python train.py --dataset="single notes of musical instruments (NSynth)" --time_shift_ms=100 --n_mels=64 --hop_length=160 --win_length=400 --norm="batchnorm" --stem="single" --widths=[256] --init="kaiming_normal" --learning_rate=0.017 --adamw_lr_other_params=0.0024 --epochs=1.0 --final_lr_fraction=0 --warmup_steps=560
Rows from block 6 of a small multi-label audio tagger, named by matrix and row number. Rows with one number belong to one channel. Each number is 200 + 40 x the weight over its row's rms, rounded and kept within 0 to 999. All counts start at 0. After the name is the row's rms in percent of the matrix's.
After each channel's rows are labels from the 100 clips, of 14976, where the channel reaches its largest size: "responds to" is what is common among them. Only what is clearly more common there than usual is listed. The data: single notes of musical instruments (NSynth).
# filt: filter width-3 conv, dilation 2 (model.blocks.6.filt.weight, 256x256x3, each kernel summed), inputs 172-255
# gate: gate width-3 conv, dilation 2 (model.blocks.6.gate.weight, 256x256x3, each kernel summed), inputs 172-255
# out: residual pointwise conv (model.blocks.6.out.weight, 256x256x1, transposed), outputs 172-255

filt.138,138,189,192,237,145,220,280,133,166,165,168,164,195,204,168,203,187,139,245,164,263,237,207,204,223,263,180,284,213,217,163,247,237,268,240,172,204,220,258,281,160,227,243,207,167,186,188,273,167,228,159,161,254,288,191,242,76,224,139,216,192,177,201,152,126,151,251,248,138,163,260,220,221,162,254,134,145,236,220,189,283,201,108,186,212
gate.138,141,84,166,256,210,178,139,113,198,189,199,164,212,231,231,252,235,187,192,194,198,261,219,214,198,247,209,206,177,210,241,237,153,142,161,240,211,190,212,162,179,223,191,117,192,218,138,182,149,145,196,143,190,237,158,178,124,190,164,222,185,258,154,228,192,143,223,231,267,205,183,221,189,238,160,221,193,174,187,212,234,171,210,209,201
out.138,105,177,230,266,200,210,125,189,181,195,210,192,144,212,234,164,185,214,197,182,180,190,241,191,198,189,166,154,225,212,188,161,248,240,251,160,151,216,215,189,201,212,190,182,173,212,175,201,257,153,150,249,164,259,216,131,169,224,282,195,205,241,178,88,156,210,151,163,132,201,278,203,166,161,244,151,180,282,214,153,234,224,133,147,125
responds to: octave 3; pitch class C; note: C3

filt.153,114,191,240,95,321,146,209,160,135,218,188,217,242,235,170,205,145,189,250,187,197,176,174,161,241,181,235,213,201,191,226,181,203,183,189,187,210,172,214,188,209,240,175,164,162,239,189,177,197,210,183,221,209,192,214,151,279,228,313,193,174,203,197,198,199,174,209,195,192,146,261,227,245,182,213,204,202,103,199,263,173,200,130,119,248
gate.153,114,234,206,157,210,182,183,158,225,115,186,146,186,162,144,165,192,287,167,206,183,180,171,168,170,233,256,176,210,136,237,195,226,196,286,134,200,174,223,174,215,167,204,231,186,176,154,224,141,187,282,179,233,78,150,221,165,186,150,193,264,229,181,223,156,258,140,181,170,181,182,185,129,244,291,246,195,160,200,146,199,168,258,288,205
out.153,106,209,223,142,220,135,166,144,211,156,211,186,273,241,161,222,229,251,185,189,226,83,195,216,219,243,229,252,259,229,215,202,176,195,154,179,172,210,213,141,169,138,182,133,241,274,232,131,203,134,217,147,206,293,232,158,193,160,196,158,234,144,199,251,298,151,162,177,216,194,219,215,167,240,222,162,185,182,124,135,199,224,189,205,166
responds to: octave 7

filt.105,101,190,230,152,230,183,225,194,225,143,166,244,229,231,132,289,204,249,238,247,158,197,224,277,236,203,262,269,209,134,239,285,203,231,192,201,226,204,137,267,215,191,144,124,219,147,229,202,220,185,264,260,178,224,169,130,164,244,220,215,214,149,168,211,268,163,193,218,212,270,272,159,99,159,164,207,254,157,198,213,212,217,157,198,168
gate.105,098,252,196,126,182,234,163,165,208,231,233,218,223,202,242,180,262,227,169,235,205,198,132,207,208,203,239,220,202,180,194,283,220,190,142,142,239,238,193,202,179,196,202,217,232,225,123,154,196,172,226,171,162,186,244,80,192,222,199,245,231,140,200,218,147,187,222,189,219,137,144,145,197,201,157,123,240,205,176,178,171,188,272,166,221
out.105,087,130,244,155,198,205,145,175,227,255,174,185,245,205,213,138,221,200,220,174,233,219,150,147,218,197,158,161,220,167,214,187,206,248,228,171,186,196,237,206,125,167,157,161,212,243,215,203,147,194,213,141,181,163,229,158,294,165,230,179,168,263,199,175,178,160,239,239,216,159,222,205,144,213,217,158,253,152,207,118,120,218,216,291,213
responds to: bass

filt.164,106,188,194,197,227,172,229,268,204,171,98,217,243,197,154,190,174,157,199,201,201,187,209,206,225,176,276,231,208,167,152,206,218,219,145,119,176,216,209,145,137,196,186,224,254,197,171,221,216,231,181,187,78,158,194,110,230,199,186,159,181,189,175,196,284,241,196,133,223,190,166,147,275,193,290,148,183,201,197,198,203,214,223,201,218
gate.164,118,203,190,172,138,201,187,163,251,187,234,208,199,224,159,247,261,217,169,243,170,150,235,204,189,256,217,256,192,197,213,192,256,292,255,186,261,185,185,238,170,146,254,193,126,160,249,172,159,179,193,213,243,252,177,158,183,204,180,174,175,214,204,188,197,191,181,278,202,163,261,187,193,291,148,166,173,221,179,177,188,149,234,177,176
out.164,104,169,205,244,230,194,140,196,207,160,118,213,252,171,120,205,178,163,174,180,252,218,211,206,195,262,248,155,232,166,211,205,163,229,173,240,182,167,235,224,123,236,174,160,201,174,149,206,189,246,176,223,236,300,177,136,105,227,244,194,162,175,124,218,224,139,205,224,206,215,88,150,165,176,225,204,178,167,149,177,164,175,227,203,257
responds to: octave 2

filt.214,120,324,167,294,228,248,198,179,200,252,190,199,245,218,134,167,223,208,261,169,163,141,163,172,266,214,130,230,246,154,255,182,237,132,151,157,199,144,204,172,247,264,191,246,185,166,203,194,173,196,198,194,246,163,239,245,170,221,147,221,83,245,188,225,219,187,198,214,217,228,223,174,156,165,208,187,189,157,194,161,245,217,242,158,172
gate.214,116,120,211,175,246,252,151,197,175,198,174,172,113,173,194,171,145,153,192,210,207,247,158,237,177,179,166,190,218,290,208,264,175,251,271,257,199,175,197,266,165,175,228,133,228,194,125,227,189,155,181,279,100,283,167,236,220,157,194,224,205,219,163,165,174,143,240,207,200,181,170,119,245,243,191,178,181,157,156,103,181,199,207,270,235
out.214,111,157,181,280,258,216,133,212,111,261,233,209,152,149,146,190,233,236,180,210,235,186,177,254,190,221,217,168,175,198,174,155,206,179,190,190,220,161,172,247,237,143,236,233,204,205,235,182,205,143,189,169,181,178,240,220,194,227,202,196,190,213,256,157,198,202,186,215,176,219,190,158,210,187,170,132,183,196,220,123,237,207,163,163,179
responds to: octave 3; pitch class C#; note: C#3; note: D3

filt.79,132,172,206,278,152,179,160,159,221,237,152,203,308,196,216,126,175,204,212,176,217,161,220,161,309,212,171,183,160,237,165,206,179,212,255,194,209,164,229,114,249,212,177,214,231,220,214,133,180,185,233,194,224,154,171,167,217,182,197,217,255,151,174,183,158,245,253,231,154,215,150,248,202,273,161,185,217,147,166,208,247,147,200,201,233
gate.79,127,197,197,183,205,233,271,218,160,163,180,238,188,198,214,265,214,225,216,197,219,235,144,230,184,184,198,218,256,256,206,243,236,204,235,129,228,162,192,147,242,216,184,191,186,145,111,285,173,98,221,190,232,195,144,231,191,172,143,233,271,198,235,236,168,175,224,282,152,226,223,184,222,236,219,168,228,188,197,171,220,253,202,263,220
out.79,099,164,263,310,250,150,205,181,270,181,202,150,191,208,209,251,216,169,166,212,179,234,310,202,174,216,214,231,204,216,192,168,166,238,197,326,233,197,213,219,180,216,168,130,212,172,131,176,190,245,129,265,228,226,166,134,185,142,229,205,156,224,171,200,198,224,191,194,194,205,139,191,166,242,162,185,205,116,230,257,180,184,168,238,199
responds to: octave 3; pitch class D; note: D3; pitch class: C#

filt.127,087,180,229,220,191,154,202,197,168,210,251,218,191,179,158,229,261,221,179,236,183,188,190,191,251,240,202,123,234,216,203,220,230,122,182,182,157,221,222,189,138,165,145,201,178,187,195,185,224,143,133,238,150,162,173,263,137,127,179,192,152,217,166,222,232,203,240,167,111,174,221,267,181,223,209,156,175,312,208,225,152,264,237,169,217
gate.127,081,202,175,226,198,271,175,202,182,201,187,256,223,97,171,155,171,218,189,167,186,193,123,256,213,183,157,205,126,178,166,160,227,207,186,216,243,206,98,208,196,271,167,177,216,197,140,176,155,219,240,194,189,180,201,197,268,198,138,166,224,262,214,235,230,259,235,208,210,233,215,103,211,146,234,225,142,158,257,145,133,151,138,174,243
out.127,101,161,151,151,224,159,146,206,248,212,137,250,160,206,198,112,90,222,212,205,159,164,154,242,220,160,236,255,168,130,196,197,164,237,201,244,195,202,134,161,198,234,260,248,199,273,204,180,183,263,239,193,179,249,193,187,242,173,203,169,208,233,177,141,209,207,223,116,226,104,227,209,273,219,124,212,200,192,145,178,236,161,184,206,280
responds to: mallet; octave 4

filt.46,116,152,182,244,243,163,220,233,141,190,191,116,141,159,180,192,138,216,206,229,161,182,262,152,251,124,208,199,211,193,214,157,155,147,164,90,190,217,236,155,163,195,206,238,214,261,250,219,135,221,261,189,222,222,207,201,196,270,247,249,293,271,187,199,199,186,162,184,182,186,175,199,159,263,145,175,125,171,156,129,245,211,181,146,179
gate.46,114,161,108,158,155,219,209,189,219,170,256,204,196,252,228,176,159,202,212,231,170,237,206,213,198,194,275,177,199,161,212,212,255,198,206,136,165,205,188,191,171,186,224,251,176,194,216,247,186,152,224,131,199,146,150,272,171,233,256,163,254,236,191,321,193,202,159,228,212,251,155,212,127,269,204,235,279,185,231,179,186,206,287,303,215
out.46,086,109,169,210,150,223,155,164,203,181,159,239,108,212,183,203,200,198,188,176,220,207,174,209,186,222,238,142,254,155,220,244,161,168,184,212,223,203,171,258,216,150,203,226,190,171,146,193,187,143,190,200,137,178,160,237,185,190,124,149,118,248,207,232,151,282,269,189,264,272,233,229,175,152,223,199,206,218,216,164,176,222,217,168,166
responds to: octave 7; pitch class D; note: D7

filt.19,129,253,247,136,194,213,125,239,199,182,173,204,204,231,180,178,259,233,199,254,229,270,245,207,255,189,253,214,176,203,211,259,126,288,238,221,201,200,172,208,173,228,240,184,234,201,193,172,215,180,191,168,193,180,157,217,100,232,181,197,152,237,229,214,213,201,194,209,241,171,197,177,210,247,193,185,168,152,132,201,232,155,192,297,162
gate.19,126,285,201,224,204,163,279,235,190,230,218,246,252,263,211,212,187,224,210,198,174,168,171,156,261,164,131,197,199,177,299,244,246,185,164,149,196,243,188,150,206,252,179,141,200,212,246,229,181,196,207,149,187,190,291,203,207,234,206,194,169,249,183,244,228,238,161,136,214,226,262,234,240,267,136,238,124,193,202,200,230,199,188,186,198
out.19,122,153,175,161,184,257,189,237,191,232,277,204,131,210,218,228,223,218,202,216,184,232,262,225,233,191,109,229,231,245,221,166,216,148,216,230,206,191,217,225,201,220,230,148,136,246,291,203,138,211,88,180,203,219,162,204,214,244,240,185,192,190,217,206,200,226,191,220,209,174,262,211,170,239,185,194,204,215,171,182,143,249,177,243,117
responds to: octave 2; bass; octave 1; pitch class A

filt.142,094,184,237,147,257,168,175,206,214,194,110,202,158,161,260,223,232,205,230,235,219,174,225,224,251,199,214,40,196,230,186,144,157,165,262,182,213,81,187,196,210,172,210,263,183,267,192,190,211,197,216,197,186,126,246,226,209,214,242,166,166,252,142,115,210,224,196,200,233,274,241,107,204,243,113,203,270,175,228,183,180,147,202,191,222
gate.142,095,240,180,154,193,204,198,179,206,196,238,196,258,250,217,150,225,184,193,148,97,165,156,157,167,224,178,233,223,146,264,158,184,160,189,216,160,196,234,210,246,173,234,192,211,204,116,181,229,87,178,191,197,162,162,202,216,267,128,238,241,244,119,204,167,223,232,263,130,172,247,183,235,216,188,248,181,172,198,167,228,172,233,170,138
out.142,086,175,168,206,160,174,176,197,183,207,249,202,239,215,139,234,158,201,154,188,208,308,227,211,110,227,271,330,204,215,218,233,206,217,223,164,188,161,167,179,144,306,229,233,316,188,217,153,156,233,242,242,112,256,232,204,232,188,140,280,206,221,207,205,191,109,203,215,178,106,228,231,243,228,252,189,171,224,157,210,247,253,209,220,162
responds to: octave 7

filt.144,096,119,185,175,250,173,234,200,192,199,228,240,187,148,221,153,221,233,198,201,253,185,113,161,176,232,240,228,254,130,180,216,313,214,146,184,181,179,189,225,164,256,108,221,165,160,223,283,229,210,213,245,168,257,192,145,252,179,226,155,199,169,182,236,290,137,223,271,222,235,194,241,238,207,186,196,157,198,120,123,174,195,161,197,248
gate.144,093,200,189,169,206,260,257,206,186,185,228,259,233,147,260,219,277,253,210,219,187,194,222,203,188,215,167,198,209,235,184,206,145,235,190,255,202,246,260,132,214,217,277,146,192,209,219,166,202,213,182,208,193,115,210,230,196,210,219,112,189,213,221,260,169,230,238,200,159,151,229,296,226,197,217,219,235,186,253,147,183,236,245,250,239
out.144,094,192,136,170,174,235,139,201,197,217,162,224,251,252,138,173,188,247,174,251,211,218,208,226,285,171,200,122,198,212,206,164,154,170,196,239,293,185,194,240,163,190,206,115,200,166,201,241,243,165,214,181,232,194,205,179,162,212,224,212,233,249,182,200,169,244,214,207,219,195,165,224,247,204,204,150,156,168,216,224,206,124,221,194,211
responds to: octave 7

filt.197,096,148,218,251,140,167,191,217,279,220,268,179,144,250,210,182,256,162,255,207,194,208,191,237,233,146,212,170,223,184,210,200,273,182,251,171,180,227,221,253,176,262,116,136,133,134,124,132,258,223,244,200,225,213,186,220,211,239,199,183,212,240,239,137,198,251,193,234,217,166,194,216,234,230,154,276,236,191,219,175,258,175,241,222,177
gate.197,092,255,229,195,277,179,185,159,227,191,222,231,201,254,212,210,246,188,256,182,185,159,181,148,166,95,243,96,117,177,197,231,191,238,265,149,171,122,271,214,237,242,220,164,151,187,171,200,169,151,158,199,246,141,236,201,219,215,210,190,211,188,191,263,134,170,194,236,185,193,216,143,180,215,195,266,151,209,212,216,196,235,257,215,212
out.197,091,281,117,256,183,253,186,116,167,151,195,213,206,140,251,292,229,182,232,220,219,206,132,192,274,256,131,194,196,199,194,185,202,264,177,165,154,197,228,270,251,126,181,147,223,200,215,242,177,168,182,267,159,184,153,239,206,126,227,213,195,167,146,251,207,180,215,184,225,189,214,256,256,211,165,185,264,227,191,189,229,162,236,183,176
responds to: octave 1; bass

filt.238,095,238,102,137,191,155,152,243,203,230,186,111,219,194,151,229,202,172,121,109,172,228,152,175,224,208,192,183,174,220,198,152,200,234,206,223,143,232,232,145,216,196,195,206,183,189,134,257,197,188,222,207,152,178,184,228,192,206,133,169,197,254,190,202,171,122,247,230,204,182,247,134,170,185,220,243,261,257,167,173,192,183,240,205,165
gate.238,090,232,132,214,204,232,176,224,145,180,171,218,142,167,202,193,199,220,197,197,218,206,215,197,248,195,201,168,185,89,162,175,262,133,226,199,130,214,209,167,262,190,203,166,242,169,197,192,198,139,212,271,186,108,159,191,198,150,204,243,197,245,191,216,196,207,217,217,238,247,207,278,253,211,268,240,238,201,181,218,191,252,207,227,200
out.238,096,191,228,199,223,250,222,239,197,216,196,221,191,207,233,207,169,203,206,211,244,248,212,167,199,173,201,236,193,202,231,157,237,156,178,167,257,240,155,167,265,207,235,201,216,110,196,187,226,243,326,191,175,205,160,242,224,191,174,278,212,107,266,208,181,142,182,214,254,141,222,218,170,122,215,198,192,205,207,199,163,170,227,279,185
responds to: octave 1

filt.39,112,207,214,177,181,159,179,163,293,276,174,249,125,259,186,202,139,183,224,183,215,142,203,200,163,170,230,173,199,175,168,211,290,210,217,234,216,157,178,154,170,191,252,214,180,135,199,184,241,179,247,184,249,248,204,174,227,229,182,228,256,259,200,195,191,215,229,202,220,183,193,236,146,188,198,165,167,225,261,186,251,226,156,131,231
gate.39,105,112,147,170,159,209,233,207,199,181,222,161,280,158,181,202,177,127,253,238,142,218,228,172,209,151,202,213,244,215,277,223,295,183,214,199,231,225,216,194,246,203,203,244,244,255,181,193,192,235,142,280,152,142,213,196,206,172,201,164,177,196,188,170,220,162,186,204,192,192,194,192,191,195,182,147,170,164,129,181,246,187,94,205,255
out.39,102,228,202,240,299,237,201,206,218,193,226,220,157,135,239,241,167,154,191,234,179,168,206,248,245,278,175,235,229,179,172,211,133,224,203,150,132,162,222,220,268,171,203,189,116,200,222,261,147,192,233,212,216,192,176,218,285,248,241,158,157,145,212,204,202,248,275,180,196,218,186,167,263,229,209,207,195,229,232,152,239,226,215,177,135
responds to: synthetic; bass; octave 1

filt.240,092,170,169,248,232,188,222,194,236,177,216,195,212,152,143,246,284,157,241,205,259,184,131,193,143,172,208,137,154,149,123,96,181,132,190,239,221,200,210,238,195,231,197,159,266,279,181,137,227,165,168,197,245,132,148,184,184,171,215,229,208,230,188,100,197,179,198,182,197,167,162,228,263,198,138,220,244,175,192,236,244,151,213,213,263
gate.240,082,164,219,226,258,208,142,199,207,158,182,264,188,197,206,188,265,205,144,197,225,235,157,240,169,234,263,153,185,238,251,206,231,178,210,168,266,176,244,173,229,189,177,320,227,136,114,298,221,193,193,203,151,163,250,234,255,263,147,170,229,210,255,219,214,189,259,182,185,188,214,125,201,194,266,152,208,214,175,236,145,215,211,232,187
out.240,099,138,130,244,141,141,214,164,261,222,121,172,186,185,140,143,114,214,184,202,171,237,268,259,262,203,198,324,277,224,154,239,235,197,180,192,167,184,169,165,182,128,254,287,254,203,196,190,180,173,172,243,163,236,184,184,212,196,202,151,164,162,166,235,166,162,196,274,251,107,160,208,204,100,272,214,186,250,156,223,205,186,196,214,155
responds to: octave 7; octave 6

filt.34,093,173,206,193,101,171,227,194,131,200,203,199,225,206,155,186,231,238,156,260,179,233,183,234,149,131,167,177,159,145,187,187,181,207,256,232,232,240,215,246,201,223,214,182,298,184,206,223,185,166,145,169,119,237,192,216,175,227,233,208,223,209,264,178,138,210,178,184,208,236,177,269,216,176,182,272,196,200,230,189,224,124,192,206,242
gate.34,096,248,230,187,145,237,273,233,182,204,260,278,178,192,164,253,251,280,180,122,278,216,179,207,228,222,155,122,116,185,222,187,141,256,221,159,252,188,157,278,99,190,240,179,249,222,211,131,188,162,169,210,220,231,172,135,248,246,171,176,194,169,197,155,224,194,186,195,131,166,227,142,226,216,219,151,176,179,156,184,144,145,171,239,196
out.34,095,204,185,206,245,163,202,207,231,134,209,184,198,91,205,177,236,162,200,223,252,123,258,158,233,218,151,239,170,231,280,220,182,193,219,227,214,188,207,243,221,162,170,182,155,251,191,236,196,250,230,171,176,130,195,225,226,107,233,179,214,161,183,178,180,288,213,235,192,215,177,186,272,206,215,165,253,211,244,242,191,198,192,229,180
responds to: bass; octave 1; octave 0

filt.36,091,167,225,204,161,209,141,142,215,213,213,220,259,198,156,209,195,168,198,199,207,196,186,191,146,306,218,256,205,213,160,233,129,231,216,206,203,180,216,151,189,135,251,207,206,193,160,157,170,197,209,146,259,144,219,189,197,227,175,166,128,163,188,201,147,227,159,237,207,194,190,170,206,167,190,164,223,233,246,253,193,233,155,141,195
gate.36,083,207,205,200,183,260,217,238,200,117,245,145,235,214,148,205,187,250,223,167,202,254,118,220,203,207,233,210,214,231,282,195,269,164,222,199,164,190,196,282,158,152,187,129,164,193,256,199,159,235,227,218,182,176,161,203,212,223,277,182,198,195,230,246,225,210,242,283,192,161,233,209,183,248,279,154,270,174,198,177,226,151,174,283,166
out.36,099,222,178,195,168,180,212,228,210,174,180,252,195,214,278,172,184,177,230,266,232,205,286,179,187,218,178,194,199,166,236,130,173,165,117,187,180,190,191,249,222,276,220,208,199,236,231,190,206,161,126,180,194,213,197,164,341,289,257,247,246,240,228,165,99,232,194,176,184,200,159,144,185,264,188,199,274,234,214,109,244,164,190,272,196
responds to: bass; octave 3

filt.186,091,149,125,223,226,207,122,180,221,269,239,190,200,238,104,207,168,153,189,125,159,253,224,255,228,240,278,174,219,251,238,198,188,175,114,205,175,232,178,216,219,233,142,122,153,224,181,172,178,145,274,194,173,228,278,262,242,179,159,189,214,191,206,192,211,155,262,185,181,187,168,186,146,185,224,170,225,160,194,234,219,237,137,160,155
gate.186,098,229,226,199,242,166,178,143,200,199,211,229,220,197,208,129,245,239,229,205,185,220,164,192,176,163,277,187,165,174,239,263,244,186,210,189,256,158,181,226,91,249,224,196,182,156,117,252,163,233,215,168,261,138,188,222,229,158,115,191,173,234,215,209,202,208,240,177,330,265,127,185,196,221,213,192,215,239,135,108,216,194,272,257,238
out.186,096,225,196,159,141,183,244,190,235,150,178,183,179,183,232,193,221,104,217,165,168,144,207,141,261,243,121,247,260,116,181,214,215,205,188,215,219,129,180,240,232,201,179,251,209,163,199,204,168,246,291,184,301,187,190,173,210,226,196,222,234,177,146,246,200,119,204,220,175,225,226,160,208,142,260,201,156,167,212,198,182,175,308,173,176
responds to: octave 1; bass

filt.86,096,200,166,151,180,236,282,239,175,166,237,197,171,167,165,271,177,229,199,230,278,164,152,176,207,294,246,234,190,250,153,143,186,199,263,206,241,237,240,183,183,266,185,268,192,175,203,213,220,244,126,108,179,201,199,207,166,231,131,162,279,207,279,171,188,195,136,199,268,275,147,250,180,204,208,198,182,213,192,112,174,257,139,247,192
gate.86,098,187,223,137,246,176,156,225,100,173,152,211,179,243,172,175,206,158,148,196,186,161,147,230,206,241,158,233,261,231,216,218,214,217,190,195,144,221,156,185,203,179,171,183,148,234,188,275,130,144,251,276,190,194,245,130,200,209,195,288,177,221,211,220,208,210,271,177,174,190,186,267,157,143,244,198,250,160,196,138,209,138,284,220,240
out.86,097,221,252,216,140,136,138,155,230,226,163,105,216,156,207,138,110,261,149,187,175,171,265,295,169,213,234,198,224,130,171,197,193,149,187,244,165,211,111,226,127,166,209,288,129,263,170,209,240,211,275,170,188,193,269,220,183,227,214,241,207,181,196,258,233,219,215,230,151,200,232,269,289,248,147,227,205,167,200,193,257,253,162,199,212
responds to: electronic; guitar

filt.124,100,92,100,173,187,174,156,174,182,192,173,210,88,170,191,191,246,227,201,225,209,210,103,206,225,184,209,196,251,214,236,247,183,218,214,160,161,258,202,210,211,265,196,231,215,210,252,159,167,224,229,189,194,176,226,195,290,190,220,253,252,183,195,179,271,188,171,232,221,273,255,223,208,240,236,193,182,251,170,211,124,187,255,200,222
gate.124,114,208,217,254,189,257,231,224,191,172,160,228,180,226,171,128,290,233,166,180,160,164,189,290,140,181,190,296,178,174,235,214,212,188,229,221,227,186,152,130,179,199,200,219,164,173,218,235,257,247,234,161,233,188,228,199,248,150,212,213,221,299,275,233,211,208,252,259,175,290,211,274,278,204,146,150,217,197,111,219,200,180,148,214,230
out.124,096,159,217,100,171,245,239,234,173,209,192,150,167,197,220,223,224,249,192,144,223,176,203,208,271,237,217,246,228,268,138,170,172,244,142,171,202,133,186,190,228,207,257,249,116,167,233,218,249,223,225,181,227,242,214,172,152,271,184,214,249,169,165,268,244,187,280,151,215,198,184,204,256,262,163,227,99,200,196,160,182,183,142,212,151
responds to: electronic; octave 7

filt.139,108,222,201,213,159,198,216,248,161,156,177,238,176,239,156,227,239,139,167,236,185,220,221,213,201,246,193,176,200,258,265,213,220,271,182,248,232,226,178,164,217,183,211,191,178,223,189,195,256,301,260,255,191,152,211,179,176,250,191,247,240,197,225,260,247,144,225,153,178,127,196,193,222,180,162,202,183,241,195,212,127,168,191,228,226
gate.139,116,192,216,250,301,276,182,186,214,161,197,192,122,219,218,192,200,211,141,195,146,89,176,223,166,195,176,275,187,184,228,217,249,127,160,143,183,150,177,173,129,208,159,232,199,277,213,229,133,200,203,170,138,189,204,134,225,246,243,198,234,196,181,226,192,184,214,249,222,165,177,137,191,120,151,231,216,222,196,191,217,241,217,164,224
out.139,099,150,167,179,133,232,251,207,279,273,198,196,257,213,183,182,180,156,258,184,172,212,218,229,205,201,150,232,187,138,153,203,259,205,236,168,171,149,205,180,133,159,174,233,247,149,305,247,206,226,163,150,229,204,237,232,243,222,199,145,165,201,164,220,307,218,158,174,217,214,177,224,195,189,234,212,186,97,258,201,178,238,182,185,159
responds to: mallet; octave 6

filt.156,094,170,113,191,195,178,137,179,240,210,179,180,234,225,206,165,249,182,192,222,155,212,242,248,190,178,150,186,179,241,183,171,151,219,210,198,216,114,168,154,255,154,229,194,201,230,174,221,238,203,204,229,150,156,278,253,220,84,164,182,210,157,184,172,224,186,206,181,218,255,268,200,189,182,204,192,185,233,206,175,166,211,128,194,187
gate.156,095,201,169,222,182,235,170,258,218,198,256,234,199,189,204,252,145,254,220,218,238,239,240,164,228,265,185,214,227,104,231,240,216,244,160,220,235,145,204,238,214,229,234,202,192,187,233,140,226,154,244,206,249,236,132,207,124,256,239,320,188,270,183,217,195,182,231,248,207,267,219,241,208,149,188,240,183,205,231,266,178,225,216,196,214
out.156,096,165,158,179,169,160,196,277,127,229,210,222,204,123,153,197,226,332,185,106,172,255,217,215,215,136,199,175,220,218,177,193,251,152,165,238,213,234,191,183,275,233,184,126,152,195,239,205,192,158,191,218,242,242,166,158,218,229,108,222,282,153,248,252,198,221,236,207,171,180,212,130,134,171,273,230,207,206,200,193,127,202,223,229,202
responds to: synthetic; synth lead

filt.89,086,184,213,259,170,192,244,191,193,166,232,211,142,156,248,239,176,176,196,249,222,204,117,88,230,158,180,150,184,228,215,230,129,159,139,134,225,224,228,180,172,243,172,191,246,231,203,169,239,194,191,188,147,199,211,194,212,200,179,206,264,206,278,205,191,128,289,155,232,216,224,202,182,185,129,241,201,238,156,196,158,131,205,241,215
gate.89,094,227,210,215,95,165,225,170,200,133,194,215,164,156,152,132,167,203,143,261,158,158,197,128,69,179,142,183,202,192,179,195,239,160,167,240,221,199,212,133,148,203,231,214,147,203,192,274,175,216,263,248,163,232,254,265,203,176,198,186,234,150,143,142,147,175,211,230,208,217,264,264,236,239,215,158,237,226,228,150,174,181,189,174,236
out.89,096,213,174,177,136,121,246,186,159,217,138,201,192,165,183,219,238,293,270,166,245,174,212,187,135,207,219,254,234,230,175,175,200,245,177,215,136,211,170,240,214,213,207,204,226,210,221,252,249,187,256,193,222,174,205,185,197,167,213,201,130,216,193,185,191,132,198,225,198,242,174,149,273,217,225,174,241,181,143,184,167,149,157,169,208
responds to: octave 7; synth lead

filt.58,122,217,179,254,178,226,200,251,260,217,205,177,169,235,210,263,259,225,191,198,179,182,203,215,212,165,273,204,245,213,242,168,192,214,199,214,249,213,172,191,211,210,103,252,175,185,156,186,156,178,267,220,170,177,196,127,323,199,206,248,217,285,167,224,194,220,215,176,231,223,201,202,226,258,190,195,213,80,210,207,217,177,213,287,225
gate.58,127,181,208,172,194,209,176,222,183,169,197,202,209,214,331,193,148,239,179,199,213,121,203,229,150,187,247,177,220,173,195,133,239,134,162,198,223,213,155,135,254,186,151,220,248,189,178,183,229,210,282,163,142,54,213,146,236,265,226,216,210,111,189,148,207,316,101,142,136,246,226,205,247,232,177,257,219,212,200,168,169,230,180,255,182
out.58,103,238,234,319,186,234,188,150,227,214,220,231,193,228,135,226,241,207,174,150,234,236,229,170,240,184,152,208,185,286,214,216,207,205,241,227,274,209,187,188,153,188,219,253,165,205,214,246,175,153,226,200,165,220,282,193,345,147,218,195,202,221,239,240,142,191,201,205,167,211,279,183,297,193,202,180,172,193,231,191,176,227,150,256,231
responds to: octave 3; mallet

filt.115,105,206,254,193,192,164,201,120,189,202,206,219,197,136,219,212,187,174,166,189,179,230,219,166,225,234,174,262,230,209,187,175,165,217,258,140,202,214,225,191,145,190,148,215,234,262,167,263,254,215,307,245,228,221,141,166,244,159,189,176,138,157,197,213,163,255,179,148,205,186,189,225,175,172,133,212,206,167,146,178,145,183,116,239,230
gate.115,112,164,267,206,194,190,161,171,254,157,213,172,184,164,115,226,208,135,185,248,262,234,145,161,204,239,247,234,176,152,201,194,107,253,228,116,194,241,252,242,211,156,263,173,226,183,149,223,184,183,152,213,165,234,108,237,231,182,188,146,173,190,194,251,166,265,207,197,231,193,165,145,176,270,201,223,212,142,146,163,274,218,231,259,216
out.115,112,101,150,197,164,189,250,124,196,224,164,174,126,301,185,190,205,262,207,216,163,205,223,241,238,155,213,232,203,204,167,250,210,241,257,210,210,116,217,157,182,242,183,202,243,201,224,181,202,195,311,162,188,146,224,139,195,178,267,203,173,182,169,223,287,200,336,229,135,137,247,224,167,226,250,223,218,206,253,199,197,198,208,225,165
responds to: octave 3; pitch class D; note: D3; pitch class: C#